{"train_examples": 101725, "encoder_depths": [2, 5, 5], "decoder_attention": false, "eps": 1e-10, "max_steps": 6500, "batch_size": 64, "epochs": 4.1, "decay_fraction": 0.4}
Rows from block 2 of the decoder of a small image denoising autoencoder, named by matrix and row number. Rows with one number belong to one channel. Each number is 500 + 40 x the weight over its row's rms, rounded and kept within 0 to 999. All counts start at 0. Numbers have three digits each. After the name is the row's rms in percent of the matrix's.
After each channel's rows are labels from the 100 images, of 14976, where the channel reaches its highest value: "colour at peak" is the nearest of a few named colours to the mean colour under the peak. Only what is clearly more common there than usual is listed. The data: aerial photos of the United States (SatlasPretrain).
# convs0: first 3x3 conv (decoder.decb.0.0.convs.0.weight, 96x96x3x3, each kernel summed), inputs 0-47
# convs1: second 3x3 conv (decoder.decb.0.0.convs.1.weight, 96x96x3x3, transposed, each kernel summed), outputs 0-47

convs0.14 120:509467428509484492540468493541464570532519533536515513508486478414533487523506544465446544488499539476515556467503458485498419496524549462502475
convs1.14 092:460562514460516502461520488491474443488456435409502522478490513519477519481485518537531451535561492543502442560548519551471515573486421482441470
colour at peak: pink

convs0.16 087:495524589444387549507535393508497454498579460486453504516459542479467546528513501522448564504503484501483451542575446534461455564476483460472501
convs1.16 092:516465467573526466509451533498507549542409559539584491506544455462501391507508485433532547498474448455503519468465537395550496488525494563524539
colour at peak: black

convs0.85 103:484467541508490545562537484505520537478535498510476492488487533503491501498465466564433590504518545532451534478484514545534528470449569512488467
convs1.85 087:509474521578483466506524561527476506490471507489526488541565469486441440506428442490551440449518460515546482545499455410441498542515465485519533
colour at peak: black

convs0.56 091:490462543473513531502470442442503536505531517474492433480485544464460479515463485542409602498503543479470511466425502567583491475450522476440479
convs1.56 098:516507508509470466515554580482500491495474494479489537489498435516458433501460418480567459477466443503477481499507429379410492478521501495518495
colour at peak: brown; black

convs0.20 078:552510543406421553392409436370510519516452565532474501448527485487520504558512513527523473497485464479494518466482476505482523493460452473452576
convs1.20 089:507554473401530428523493552483483519509508451474446518471409534457469551409491527452558488500533534552450477538518505505537502515544485521517440
colour at peak: white; pink

convs0.79 075:527485491480515545509545463474460527502562446508485456450453477549521482507470524481473488574470503495483536484617464400409477517509538441483560
convs1.79 079:503464500528513470492505455512522546516436542554583506548580470434418531537567439513538486433465518518516502485441501473577510457456482575529503
colour at peak: brown

convs0.26 092:517480457500437501474460465439489497422574508495484509472474471472580528497496515564486546526535494558536517514569482529457471498481500420410447
convs1.26 084:528487524553540508515541563539520452538516438489529572524552536474467480480471518485515480482481520448479490471470501439447496509490459535616597
colour at peak: brown; black

convs0.80 083:489493514534547575483499505477488531479509449458577487472488528570526479463474454558487473498478497514495493464453456499574482473463473530541497
convs1.80 091:496523502484475462499515521523502549452495471511414487501472425462498508520479500517576497519547495546507502542572445476460503497552557492440399
colour at peak: pink

convs0.50 080:491518569444526542399474456443520537452476518473374412430536456499511517498532493533501376486498475492527478503489515519525543507446539495489559
convs1.50 104:514555457431520435525471544511490518550530482443472545423424549454541534452520550489527529510520540538433550506522509494506494497515478504491430
colour at peak: pink; white

convs0.2 082:526423505563435494498521513522526396439470493515593448603523533514506456449481492463484521498467550506558486469553507524513528496577442557497434
convs1.2 108:500573525470562448468477565566469508531485458476397570395379486468498536454489486555516519538506448504546538545487500525422500508506521432497454
colour at peak: pink; white

convs0.93 068:541466505463457548534476510517505496523571519529551496541481471515484552570442510518459497512522471533461505527620465525369489584520515455473524
convs1.93 083:501478493536529469475468536488502533522459530532546521479530433439460402493485450472581535477470471465507572480470497350473492472493456567578544
colour at peak: black

convs0.61 100:497451491524451568485535485570538378383496480518609513549506482505484487484479498488487495469505541547483516487547485531483531497547494555536424
convs1.61 106:512513506499547456485455621481484527597456483503447544430437477479513466499509522500476517536488410480512478516442504509390500498512518432500510
colour at peak: pink; white

convs0.75 074:571373473448482624485559464564534472485540511477474511485491499532427509491454549458491443497502470548515495494572450513425525541498603496486514
convs1.75 097:488494511521542467473509510461506502475553432472529519533503405431549397479504446415539438558501532469486529538527465431503497502506469572506546
colour at peak: brown

convs0.73 087:557478558449528566408487415400506466455520528500421391487536536470510492517506535473455478499482496420509541457526561521538491492444483517443588
convs1.73 099:503584489425502445531487579453473538569474470455500542453463521499510542472493446512563485522512504554436468519479488459469502486513468459498440
colour at peak: pink

convs0.30 146:458497489502525409511487451429516514488490489495490455511492493489508516495507522476495502493515517503468524517475474488503530504500507516529514
convs1.30 130:518552557506476568495533562517488541511514501498511509505544566564448547473443526539567464535555503546527464572482548543568497518498484520481484
colour at peak: pink

convs0.72 088:411419451486498395545493481525473479514498488460457549462443484446436546459460509539490508446504463489472400485449508554536504387497536479530441
convs1.72 091:600474489562514473498510566502527514509505520519506528535576532519451455529486481478514545505431477502464501453501452377460494494488517522559465
colour at peak: brown; black

convs0.19 095:397533586475534485479546515492491482500503469531546471505404482409486536540527514483476447465488486444540428542446441483524503520495538482546437
convs1.19 074:475504478527458563515504488551510514494518534543521476493529501534498407484522486431497511547452491492505602459529521419494495496486504503454596
colour at peak: black

convs0.91 135:429487477501522410496486450414519496492497486493493446509493481485512489500499492471469500476495505481480521502464458468501538483486505514523517
convs1.91 124:522561561509472567509529555513488532507511496492519530504540546570450534475442512525590484530566506542543471582479557538548495519517482530493478
colour at peak: pink; white

convs0.48 092:454416501506542387509432454513472476554509529474479494500513539457520525495489533539450588486525478479447456472447534573549468429421493475498459
convs1.48 096:558463480521480465502515587478541516510487535493459481502539461517421429491460491474500515434401462504508470425505460380465494465514539499494450
colour at peak: black

convs0.28 112:421467521429541439547464523491507484538455533512458513503512536477481498456502511497486543518503461473472462528493513483530506520528510418527504
convs1.28 087:460517498584468521521520474549562477438515471507569485550594546508573489539553519504484458547462576490497465459488480514553490501492525573477558
colour at peak: pink

convs0.0 107:398548608418489542420508501459523451508541458497517505479438528486482533488523524490482466528507516495526450554528438518511547573494472487493498
convs1.0 115:524448528591467506549499450538531526506483557588509486533551488456538405543521438449487561504485475472518516443514544443514481481506501528503584
colour at peak: black

convs0.4 088:469428499402537422498467458420473474497498526519401519465530561468565529532501530530448525586493513434443546437506523519551483456462484435467511
convs1.4 103:574495516461543466468481605485519521543451519468490503464493471518427500434465442471568496454489447545483471517473519449480502538495487536523450
colour at peak: pink

convs0.74 074:590439541429468529472483456518525467580518497514511560475535486537458516517506502478491519499526518514486475513548507534476512506420446471518573
convs1.74 106:490502493552463518493503521462502500529590458490532524471518544443565342512478510454475553558477562437473559472528469398476501476504483488492546
colour at peak: brown

convs0.58 073:379474565544463451558522537534529486547484472455505492544582561517497474393528492480484483458469508499507444494434476472536542522496500492512495
convs1.58 092:557555518512542469467436515594466518483518482459486513434441501493608552390496510535525497587541519533504560556555556544477501520498496534499469
colour at peak: white; pink

convs0.44 104:514571468525499494492503403443485510501557513502579540485495462447470542469471467511522547516529539531566518533486493494495517529539471514457521
convs1.44 123:523397497514471519539506565567513544497486511484432495535513497480476445510469494434492454462494486451405468477507477454477496490496515498565554
colour at peak: black

convs0.32 082:489543445495493460544485482492506532469524502498533524455441493441505521485462510524497566477533541511582492520508492472433476514543501438424467
convs1.32 086:441448512520525553564545524499532507539475495501507545553558526500441477554486438470520456473470471457438447466441470456487500498481478568606592
colour at peak: black

convs0.36 107:526455555534401556553588523535549474494523533530491515517525479537475562523510535504511548473562488581481490566546503569452534590528569510495560
convs1.36 087:513524473480541446496437547501450521496457499501505473536527505427479467475484535493562445512498483506529524553425488458443473534490458507515451
colour at peak: black

convs0.23 081:495418506545427511532552530554534441469472481462534451541534569554514452362494513469475526513483531503536504488531478518475556528561476506489431
convs1.23 101:555549530477579447443447562540495512520493479507476559433399434444552547454528460549501502533488458514539534522493522536440499480469522493523495
colour at peak: white; pink

convs0.89 088:495419471566552527539504520541509471517513426495640479565496451422479490473453511422507472504483504510481516466493432522479490483509510531548465
convs1.89 099:508512488385520420421458525473466514524456495462408506419422463454448508478494557481474500474509412502502474512475495513430497488488526473447426
colour at peak: pink; white

convs0.52 112:517500581486524567498588532527531482495527506510484539495520493538483531494519467527502518536537512506497522540534560559583540516498497517500568
convs1.52 075:493475409532489441527421454494457531473514534518558464512515485398470463482489505472497527472464543462466516459445452456465509466523538457450440
colour at peak: pink

convs0.88 089:531434504543484541513568435549537479508588488449461491500546445498469511423514495470503458399518459510553470498448475523532523533470525471504581
convs1.88 117:580547485430542477473446525479493525540420517503535536418464543440571544496516536499524531598482488528460555523513556496466496480448438521489407
colour at peak: pink

convs0.24 084:492426497446521538547539542586513424496475462492477534500436485519414458503486557416515498479444433548433504446464426491414521515527562511499554
convs1.24 079:448413438543518477543486485542498554510479501515529507528543468431519418509521468408532473463496516409416462507506442412522502482559522502546466
colour at peak: brown