{
  "model": "image denoising autoencoder",
  "dataset": "aerial photos of the United States (SatlasPretrain)",
  "train_examples": 101725,
  "image_size": 64,
  "crop_scale_min": 1,
  "horizontal_flip": true,
  "bottleneck": "denoising",
  "downsampling_factor": 8,
  "encoder_arch": "mobilenet_v1",
  "encoder_norm": "layernorm",
  "encoder_activation": "relu",
  "encoder_depths": [2, 5, 5],
  "encoder_kernel_size": 5,
  "encoder_stem": "deep",
  "encoder_widths": [80, 128, 240],
  "loss": "l1",
  "latent_channels": 8,
  "decoder_norm": "batchnorm",
  "decoder_activation": "silu",
  "decoder_widths": [48, 48, 96, 192],
  "decoder_blocks_per_level": 2,
  "decoder_block": "basic",
  "decoder_attention": false,
  "decoder_upsampling": "nearest_conv",
  "init": "trunc_normal_002",
  "residual_init": "none",
  "optimizer": "adamw",
  "learning_rate": 0.0018,
  "beta1": 0.8,
  "beta2": 0.99,
  "eps": 1e-10,
  "max_grad_norm": 5.0,
  "max_steps": 6500,
  "batch_size": 64,
  "epochs": 4.1,
  "lr_schedule": "wsd",
  "decay_fraction": 0.4,
  "final_lr_fraction": 0,
  "warmup_steps": 130,
  "weight_decay": 0.2
}
Rows from block 0 of the decoder of a small image denoising autoencoder, named by matrix and row number. Rows with one number belong to one channel. Each number is 500 + 40 x the weight over its row's rms, rounded and kept within 0 to 999. All counts start at 0. Numbers have three digits each. After the name is the row's rms in percent of the matrix's.
Before each channel's rows are labels from the 100 images, of 14976, where the channel reaches its highest value: "strongest on" is what is common among them. Only what is clearly more common there than usual is listed. The data: aerial photos of the United States (SatlasPretrain).
# convs0: first 3x3 conv (decoder.mid.0.convs.0.weight, 192x192x3x3, each kernel summed), inputs 48-95
# convs1: second 3x3 conv (decoder.mid.0.convs.1.weight, 192x192x3x3, transposed, each kernel summed), outputs 48-95

strongest on: building
convs0.108 069:536499460487494439371524528533506441529499524588547568506509484478492492490460430479485477473518541493490460447498493515504501503482475498524504
convs1.108 093:527474487516536504533543522542473500476486452490494518433505464491497468527486449475499486560509497533468470511437476458468469497565509452482492

strongest on: building
convs0.98 072:504492436488485495359539508511524408520484491571518545501515502423466492494486387405490500432496506570517531456518488494451526499486487454509506
convs1.98 108:542457443491498507512504498600449545468514553393469499496488473505431500490553386494501461526488477499452481490459567464495530418484397491466537

strongest on: building
convs0.149 152:475394495494528501504492378523502522512415497505499498492493498469415433518501496490488457498493491514481503511473500515496496524492492503510488
convs1.149 074:523492468516494594488535545529479507491560490496535486525551556590482551473493490594527447542482532533500482495531505493512543525544509486493556

strongest on: building
convs0.54 124:443497466484481517491456503484475517457505414418417409519415501477501474472508507471489472460417422494512514522423385470441518500481482427498522
convs1.54 088:551548549512507438484520422561487496519410503532522444535553537434434560468524533448562440478461527564480493468490464533502543529524498478533485

strongest on: crop field
convs0.92 102:507502523522511513513545486496532498628498536576541573516518454509501508521518518523505506525551527492496497488554532492537526509515527552569521
convs1.92 079:525551515557547609582460491528517463494471520462478546496501515602508508481524502560484524492500507516482511567512428525498525519492504585466488

strongest on: building
convs0.30 053:507490533464589536617471499446470500483499461464482475469504465514523471443503599511537543503493484542574434449488505468433508497472472453439465
convs1.30 082:563527454534525506567502554556500557452549528496512547510491479499486530494567407493519540552472465524443550519491522567470506487483437569502519

strongest on: building
convs0.157 083:492492452437526479421468519525456450527516536547550540546504518486497496536430425462485456457514526525442522468456522541461583542435431465491552
convs1.157 088:544501549554545494515533509457461515484515493476500515454503521485453516532532442471498440496469460579477510489548466517492503544502446594435539

strongest on: crop field
convs0.82 112:545479513536507509501567465501560538604492579573585545518504488502490492547520501509507488514571581504494510523543504497524512521522531535544519
convs1.82 079:505527511561544613584426494516535454471485521497507507502508525607517528478513498570491535478496505493485475566488415512512522503534491523475482

strongest on: building
convs0.94 147:423496512484502525514449497508458459422500386431381446495474500522501474455505521519501490511397372519510499483447494488476500477492489471492500
convs1.94 089:519513502467466441489496420541455478444425500520518500530494519436475546516486476456530501480491522591489448470509439513493525491511516469488471

strongest on: building
convs0.99 075:523492472502480437429535518532522457510489518589551571466488479494495484450503439489485479483534528457500429471474520520470463460486495497524467
convs1.99 071:509530542514518497492544521470486493512497417490492624449486474489485472466476474466485458530496474522460457511565436434484507591554469531435493

strongest on: crop field
convs0.88 107:531484520523506506512548472494538513609495574578575566517522455510496494542514521515511494523582564495492507496541528487530518522512525540541519
convs1.88 080:516550498559543610559439490521537454473492513494480512504500515607513519466527492564494500475487503521475492547506420533495516518519494557459476

strongest on: building
convs0.136 059:539504481516538528517563505492534492472514519548529516432454545494495504500484553502501497486533534541494522481548465411522522525496507538439429
convs1.136 080:409518568564559525473504442480488529464511494492529586495460517506434517527478511490479472514470506410517478457480457544539535545536485459436530

strongest on: building
convs0.135 101:518500480497444448400522520480510449513515524564543551497484456509510484491478430497504476484518529449511456434474512490474518503491495483496494
convs1.135 085:591513463477533490493512523480404433525480427535465503474502471486515481533490471483503477480473522567460515493503429425479489530503527502430445

strongest on: building
convs0.48 064:503506475481399403401476519475481468510514513522539529487505406441528476505489431428508477442516523418511454467457490504452501500466488486472492
convs1.48 116:437595535544559501536528519406543458473537469541455558486419487500512487462426601490502487523471487426537511524503479492520488640581492479461479

strongest on: building
convs0.15 080:534502471483448362377501510467495492502516522527542522507493418436516467460483452436495488450528527438518443510480496470448500464475476462462506
convs1.15 116:429555573505527500512505519451478474493537489517478527512399492499495511519439524493487432520465475441545546496532500446516503568580525490546464

strongest on: building
convs0.117 062:501490472490478457441518514491498510520507490545522541519492517506506482437490420498479492485521503450498455505473495504495461440472482498524531
convs1.117 118:462542579537514494483515513400505501537531436499489554451457487490487504443509542484482469506482463444505492501521489520496470522524501490461487

strongest on: building
convs0.182 104:477570535506494503498470589513480487473573467452456444537481508556569539474525490534566549535459472488564503495480470507513527467510507502504536
convs1.182 055:514516512470470375449521502537485494530526518497507475479524492363485541503515501370519470524479471537507444497485528492492490488466498482531559

strongest on: building
convs0.179 125:433493494462485519488451496509455472377496411449408450474472495503501465468503516500493481494416401520503486490431494491450476496471468445476470
convs1.179 086:515535494506487446514511414530435484483421493509519529540534532445490538514484514462516486487491535545467499439517434511521544482519519499506481

strongest on: building
convs0.139 069:479494525504589521572473484474476490477458481467484463504474443513485482484524561533544542515503475542592447400467504481475491519518513482474482
convs1.139 094:571520489504529489598530562560544562455529500509458571486442465483508514480546461480521560525488475516453543590502499549460464524526424641486482

strongest on: building
convs0.141 106:493583540520506503503485604507496494478573499463490464531494512547580555494529502536576546534490497505574494487497485516517500481518521507496524
convs1.141 064:515486498507506387478488543496509516544577509504483516472489477379530486495502483375497504562511466490499492511499523498495473476468504508506567

strongest on: building
convs0.85 076:527502510503465443505544516442516516505504500556512544469471515514509477449442467508499505508514516469497408490499469455506437434500496503486470
convs1.85 103:452489540544523504540542537433513478484513432518541490432530450496509467495424580480438510552564510381514490521475477444495503532598509504494521

strongest on: crop field
convs0.172 114:604478509535506505491583470511569528541492593607601600501553496497494481538529494504505487512576613503499491523543535501516478512527531523515498
convs1.172 079:494506509548584615531422501513515423474493507518508477522503504606505512481533507567517533476517498509520518512481413500508502477588492502500467