config = dict(
    encoder_arch='mobilenet_v1',
    model='image denoising autoencoder',
    dataset='aerial photos of the United States (SatlasPretrain)',
    train_examples=101725,
    image_size=64,
    crop_scale_min=1,
    horizontal_flip=True,
    bottleneck='denoising',
    downsampling_factor=8,
    encoder_norm='layernorm',
    encoder_activation='relu',
    encoder_depths=[2, 5, 5],
    encoder_kernel_size=5,
    encoder_stem='deep',
    encoder_widths=[80, 128, 240],
    loss='l1',
    latent_channels=8,
    decoder_norm='batchnorm',
    decoder_activation='silu',
    decoder_widths=[48, 48, 96, 192],
    decoder_blocks_per_level=2,
    decoder_block='basic',
    decoder_attention=False,
    decoder_upsampling='nearest_conv',
    init='trunc_normal_002',
    residual_init='none',
    optimizer='adamw',
    learning_rate=0.0018,
    beta1=0.8,
    beta2=0.99,
    eps=1e-10,
    max_grad_norm=5.0,
    max_steps=6500,
    batch_size=64,
    epochs=4.1,
    lr_schedule='wsd',
    decay_fraction=0.4,
    final_lr_fraction=0,
    warmup_steps=130,
    weight_decay=0.2,
)
Rows from block 3 of the decoder, named by matrix and row number. Rows with one number belong to one channel. Each number is 128 + 24 x the weight over its row's rms, rounded and kept within 0 to 255. All counts start at 0. Numbers have three digits each. After the name is the row's rms in percent of the matrix's.
# convs0: first 3x3 conv (decoder.decb.0.1.convs.0.weight, 96x96x3x3), inputs 0-23, a 3x3 kernel for each
# convs1: second 3x3 conv (decoder.decb.0.1.convs.1.weight, 96x96x3x3, transposed), outputs 0-23, a 3x3 kernel for each
convs0.10 104:123101117140120139160136134139118098122122116134146143129135130133150128164188156100098114131138158091108121136134126134155146135118116117127116128138127166159132117111105128141133154132139085089079131144111128155102113114121118118116114099093090092093085047056109110096115114125108099110116099100117130105129135142158159165155179166101101110150143152157144136152157133131149131127128130122129152116128157136146132144139117111113119129133149114123141051051089111084081122090098111104097097099097126122111103079074106103096129132130131114121162165120131138103169173136118111108134130128140137132148146130131129127084085119129132118118126129132147148
convs1.10 110:067084072135127091169182147202189208134141176121127158132116123114120128108117124152158157141118136154153152145159171119117137096083117112100093136137128159145136148160160142119127146153146134118121123119124135159147122117126108124123117106113093081068169156128203207172120133133136132132145149142117131122112105111115082097118123123109139134091066092131111126130123150139165151096123100147130105172137137098118110133128120151135127138149154132117138118091114110105107131131126151165155118120106154137124175185151114123122133125126150132138148121139116133149108112129122118118114114118118117127151137137132136138147146130141128132130143146115119140
convs0.11 095:191141134216151116198141118107130121132102091140113098164161163131150140142158159166111143165113121163116111135121107181100113148115133150069127125089100092118107139134130136142109133129113122119103120105125138119130169107111172106102182138137136140130127159120109143073113109104132126111133116098164137150157143134143132142134120106147146111132130147080131144106150155082139138103120141104147153111136146133120140115122119129119133133149138154132113154142118153135113150103131151118128136131152162121120163123105104093101123109099143122108126149136140124126138138180145118098148118099150111108149124119153150125138126137097118150110109105118098074
convs1.11 101:139139108145134100122110102104157176092161197116176183122132156098100173095121157150150144161158133137130136133107124135085132122104122138120129151129120170139133140143136145135117100091115132168167126164165103134153135124138131121160155156165152128118163119100140107111149153133161164128150148130132087104145109106161130132117107114108111119163144156110148157096163149082121139135068082149061078145074095132114104132133093141120116143129131142141127154146134141164147151180144148177132160149133150130111091082116115126148131161151158158164094139171081161185115183179114117144105102142110117142155147135164166135182167146117136149095124167105144156
convs0.12 106:165114124148125113124107117126094086131129122114130115150115103106146096089125075151143158160108116120051081171164167155088132154127139162130144149129112150133112137144139136145104118090145170138108133123117141117128165143145150124105145128122140134124126103105125115137119132125134126115144110134137176141139142100100101056121150126110121101121135131119112117127125119146119149114140106126140124132119083145162094109132090097077139153160151156122143152122155151138143109134141161155125139154132157106103110045120180189155155104101124053082133152087171168083111111093162152131152147105129113061094126119136145132166155172150130142117145138119164098
convs1.12 118:172154123141123121098108080087081121106124138131153131153133139133099139125149093128149112153116097133097136076115128113097164141177164175127108141124101124113076132164127155123108125092127162142138134107110123131106153110130123125132125139089180153117161130099117121066120127125124140122123110133127145116146175126150105138099079109102176110122079089173156157144166092138124110145178116157134113126085101151156127147163112134086106106117106127141131140108151115081098106099134116160138182184141173133113108089081162132117141153099124083090137089128118151129120138087170138124138100118117116097095109117117162109131107147129097119117118151120145098
convs0.13 103:099152158077138160089137153127118089097130094100117132134105112148120080150125129133155106106169134085143150092110159082159128082107147136143124110103118106089101160115086141106119113116122113123120116142089108126084111115133128132102124115132094124113092118129111115115109124124117127130105114126128117095126109135171108109127113109123114142135139114118149117062146127075133127146120150158090133151100147105091118138082135120098147152108121108103138091077150079117145088147144110155134141122078147128097119129111116103089158141097154098116129100078104120114138160089129131088139145063137124084129134142128099163132111151120126078129131066127113098
convs1.13 103:125125151117149142129129141150135126204088139152138140119149142172151100119139140142132126113122150147133134087140142075194106096141139148131118144142118138136138139138136125119140146137112160121125216083120149138125106117131127131100107137140143143138132165143123152143139132134126127153148132138121132113068147137147138135151118155087147175129156152157154128206070174148159115108133138035196113124127122143126131102111155149121127144135116100133146155115147152140131162136141141126151141161154154138151141148123155118109124110145158130125173131132232081164166148160125121114139141094123125117151135119146100152145150120137135130164141120132126150
convs0.14 107:109134114100137118094126128094111075123138094106131092154111095134110115094126100111151119093170138058146133127117169133130102114106144129146115127142131141142139135132140152156148158139121126124117158151107135134111146147125137138097119122106123130134132127136141129137115127139133139146119132134123151098131137129128106075136140145121140136157132122117121118116131134095124135125117118127102134135113129104141108125110131099111128117136129095137158093101180119140146134145122135162150120136104136141088119124107146145100155151113134137130136141091142166079146151071173126105192134108160139103101119141074104161084103146132116063174138109168165119
convs1.14 105:167136097168135114160146109105121162142137141118129142143138145107181109100154117117135117135071140116110137108150167054194149076163159131103083123119096147114102138154131164069127118115126147119120175102107125112108127105140088185119105145123168124083167136105162140119131132130158107144156125145098122132088110155133119136091098151076164133142113147137144150207095120148133130134149118086143130129138118124124102140078122156107120101126128099104160138113150138114088147138119163135121171163127198101119141134110116111090147097112165108110119106139167142127156126133136118111111137108115122106112122142156098156150124164133111120104168113126134113
convs0.15 101:121109106108106119118097103122113084120126093099097071094095086105103091112103094104092086131118094138144109084094096106115111123136131128112118157147110114146128117126134120128154133142160121124107116138132109127136111121102119126109094106107151106127137132131123150150108111108109105114109110111138136136132126119102108099129126130137128121122121118105123133128121126131128140142134117144124107152133105119118127113108129123113117108101099137131121147156131121131141125144138127136119114119115116123128115129134102103097103106094091096083123126100128133101115117096131131128128135127124124121113116136109110122095114120140130124133135122131134125
convs1.15 094:095109105105117126097106108172155163153132148169145151147124121131096108149118115148130114156147124163152135145143161142128147148142153105098094117102086116110091127146138139169162141158162117118113116110114127113108155152164134108132139119133089088079115107090111108082119121112117125118105113118159154157154168149145153157122110120129110104143133133121136107132144127129129127148157142158181148132151137138144130142169154134153154117090093124114099147138137071066075076072085086086090136157141160191182164180173185180174191195176179175163163160168149133151158143146126123129124117126132126127103112116109115106114123118135110120121093105133112113
convs0.16 101:129134141126130149125112125130126105141146105141154116087089086119121125102132125124115104143146151124119139123109119135167147093116108108152114116132145141141155111118124106107139156144156063046059097098084124128094128122122132140137082088095135157142112085082156162152124104117134125130129132125161153128109108125141121149149153143121095106141124117161132108170146129140152140133157169118130161126137147111149168125110129107112124157152131111136127046046068114097089141110108104107106095090108145144152126118112128119134148156154127116132154149108131129112174182158100088088144136131136138128165151140136127133096080103142143138163149147149165171
convs1.16 105:072083072138120092152178147187171166122117118125130139159150164145144130153149172123137128113097130137164133178156185147135128129101131096091091120137133135122136136149152131103132139178133115123118124123126144181158133121136117142122149116151072074068138134132146160153117123121119120127134143122114110107103111127116076092136106118121146131109052102100104115106094157141176137112120130145138141152127131108112092131121127133137107138133126122115130114093100105113099132124108128140130100113113138119128156191148100100094112117130118115118152131121119130123112100127111106111122127112142140147148148135113122136132130119145125123140151125119102147
convs0.17 100:106122085111124078113114084147142177120115173112115165069075084075075101071077094084106098090110106074096094140146123143160132131137116125171158110165179108148157126142136137146130122127125125153182098123159096119135117126117103118110084107083130137138121135141092081093114113115116116111109107105111113099118129102112126105065061066136156145150170160084125149084132150101132144156137093160156104149151104110127101124146099126133101114108085138135115119115099130136121137133124117118119141155145132147128123129107121125115139141127138140122114116149104114150130146165159134143161134150169156163110126119100125118107130129117109115101089107086086100
convs1.17 085:144124122136123117145136136100111133102114134092097123125140128139178131126147137134142156133122157157150166091106092085114082077105071104113107113131118114117112115105113116090119146137149108112114108116112118112131143141125148169137130141124117122115111117107120114114124118118126109127137132129142144156141144169147165161121123134131144154111129123122119138122109137140139160118115112118118114123138114148125130147115139149144149154152152144131159140133136097095088091089082080068071123104107124101108159141147134117126144119139161146149120113128127132133113112133133132128141156140146150149137154176132134177132143165155162148148172135120129116
convs0.18 099:082117134065102132080116119154132085132146139153137127132118120145142115134134124121153131101144165103109151120114148112164118080113131164076077162090074167106105143118114150125142161149152113095080127134109136124119125126127140135112110121137101119123094081101117104116128133136130130139129129129115129126153110130197168132157163155152111108155147135141128141090103150136093154105086155117073141124101132118114120136119139122103097166149145148140180101105153123110116121145158112151145129103085141134124134130117134142104149146122149124115145123077130127061151129062100099063109120064106109066148146173152120174150121168115117107115141136108132132
convs1.18 109:146112114151128125164143131133142151152097149148106141127144155171120132139147120139141082097131118139136129102129186104141161077141146149114102179146097177160116142153090099110124140122121139146106176102118185132108123104157165125112138141111154126104196144124195181140138131118124144132144138133120096099071150088094120119135094150144152112071118129152180109152104155180127144123096112082162099106151125162116099109135113136114133147113107094155116109111132164137123186138132177143137142146088130106119159128110134080062113110076142106103156120121210096131187111132146128114169131101164149106121135101102122108124126124149120146177136130130131133
convs0.19 098:096096055105139121090161141076067104149102114123093091148167157120123131157145151122108118138121130175176182099104120128153145104172105131129110135132074113140087143154165149136155150139155124118120163131138117116110090084096129135129169188166124125133121130119085101097115097107131111126154141145126105122137140158127123145138168158110109112118112123160145136187112108167124131130139136129138160117123157128121166142134179152127109145131132138125132130130123117118111118118115138134135114106110112097113153151160091068081125121137153148146103104105091103154129175169108117111124118127168165174148127115124118120077095094081090089104099113109114138
convs1.19 099:108107123116142142133157156163168181192178184157122162139127150174157168134073123161158139135166128126158129148135130153137142149089104142129130115101114140148141150147138123162131108132104133112129140151145132118139110107121144106131165118150136121125115122129139153146123132118109132114122169139133150120117103089142177127135143123120086111133155126101120119108142121083120120128127098080087066115146087114140121091115084110160112164165148137131114135172136137131147137134143147152174132125133132171143113129118141146125108099095133177151151164173148109143148124176148137142146132137136106126149165158145161140133168130162151177178136171154114169
convs0.20 105:053109118057095111098123119136130088105114107129133116110115109119140145150144157116125114141156167091099121141161112094144118136178154132141117125117101129095095115116120157138143115093123118114101128133129118119095163161165130136153133136137101096077090090092096073117116117129111107111104110107109074104150103114122118136154098136121097113118142147138122132148120152140118129114102114130103105132122125148104120172077079146110096101122142093099126058076086096085112053113135112134124097110123109109117102098107098091088125116119100113117088102093065110115085134111147147135146154139167162148145112144134084111143097128100125106088117126100123129
convs1.20 099:126137136139136141150152163157139164140142163162145152104077099120092161124091132176188161172180127174181152134128121144098120122097111130114125138124144146136150154177149154166121149152129121110129106111142127110133144112132115086150125102141132123138152143168170161177144167143120145107112139120164171144160155103158168129147140150136137127131139128124113136091140141115127135145169116174147101157158129135166157146175122145174145163175156167169122160172142118111131120116139128124143151162153156172162163164163181186181174177147181186170150122178132140177161148167125110113134104124145114124157152149139167126141161135128103139143110164155122147
convs0.21 101:139137155121122136112137116157155143138119113122101077141141129131124118092137105138135140143131153140102124125138138124121122132087089179137144197147148164125123121118130123127128161153142165150155139141123133146130131144139120100119064055063143138146145131128116113111114109098124130123134137148120142133137156164111116124087115105130139125095091095164159123156133116176161157137145138120152183119141160133148128153145137115118151121145124139143160132125148120123114146158152128125144115099097141138128145141152110129124148151163106087106157170134169167095130099057162177161142137131108118094110108097143124121155120106123144145145142145109137093
convs1.21 090:157154151153143133106119111093102134100121114139134127143109149141156139159150159095091082120100122128142104145120117121128113137138171150143133119123104113106088097075078137114132136149124112093115128135129154160129158160150122153121151146158162145143136141133094100082110130106126118122129132124149180124137123129150142142159213152127120113155113150092098127131134158158146116155155094143105106080079090151170136149123132123118113123154127112095113139131135132138164128140135112122118124101108155142146140150120135166128129119122110103098133166191118149125157139132130106113127129107136138118144163149120126148124118118134141171105124106120110131
convs0.22 092:161130117169136114153133118151129154142129179149138181158130120140120114143127125098143146098143152075113138193147136164113126173136131151163172135152180133129155088115094103135089075096064160152154143133131157141132150139144150150162153162155148168170163166173137106107132150144144171155128153139078105098109145131104122123105112113154157147166162159095134148089151153080135148117116076140149100129140106138134092148154098125128091123150134110136118092107104166167165155143154143143146122139126123144125108130114117143142124147138102123123137127159122115163131144164145149159151154162156157165092125135095137140101131128127125143133124142141136156
convs1.22 076:137134150124126141136137157104116121119138142102120135111134101130155115087111084137140156138132150158155158150159117146169109135146093105097101103102098105105103161156175162139165163153164116111125120111121107104117100115085111136101083093084143130142121117122140134137151141164144128160158145167140140122145145141161164153147140121135149143150143145137134181144106166135120174156161132151162137173174140176152170160130161181156180151150146141140147156155154125117136111108125115114130163151169158134154164143165137134154138135168181177195114111122123132147111125155081085076085093083072080073150144179148134179147142184109124095111141115101116102
convs0.23 096:152109080136156141125147139079082107114108098128127081110115126138147153119133123117116122116119126123129139083076091116142122082107092144132101139170142119126115111124131122116148156163168115114114144136142097112091124116109148162146144155147110128106103111123145151124106105097120105105124131120119120112119124133104098121124137137124129122125110131113135142177123120141156138151167120113121152093094131121130155122116149132133127135117115125121095122122109104133108136097097117132130123113111130118114142142140112105105111117118114117119083094112113117132126149148139134135157144149154141137153162174124136140085088127074076077111106108117132113
convs1.23 087:097102121133108092142169148161157157158183168142138173152130154160183165146117161169155153135124129159182165144133126147146142135089124161153146118111128125121119154141148133134127150171154139122131129141132161186185146133148144143153148111135139121117112102107128130124125126125121107113148168149143162154132113143127120098146157151127119143111095099109108112117136140134170159136144138143102120108097073118141146122102116114137097163164162145120137141148132111121129100093086126141141140125141156152142173191175183186171147119134133145138169184205149173169123115152154145152150167152127119139159159156120133146136136115144141153172172157130124162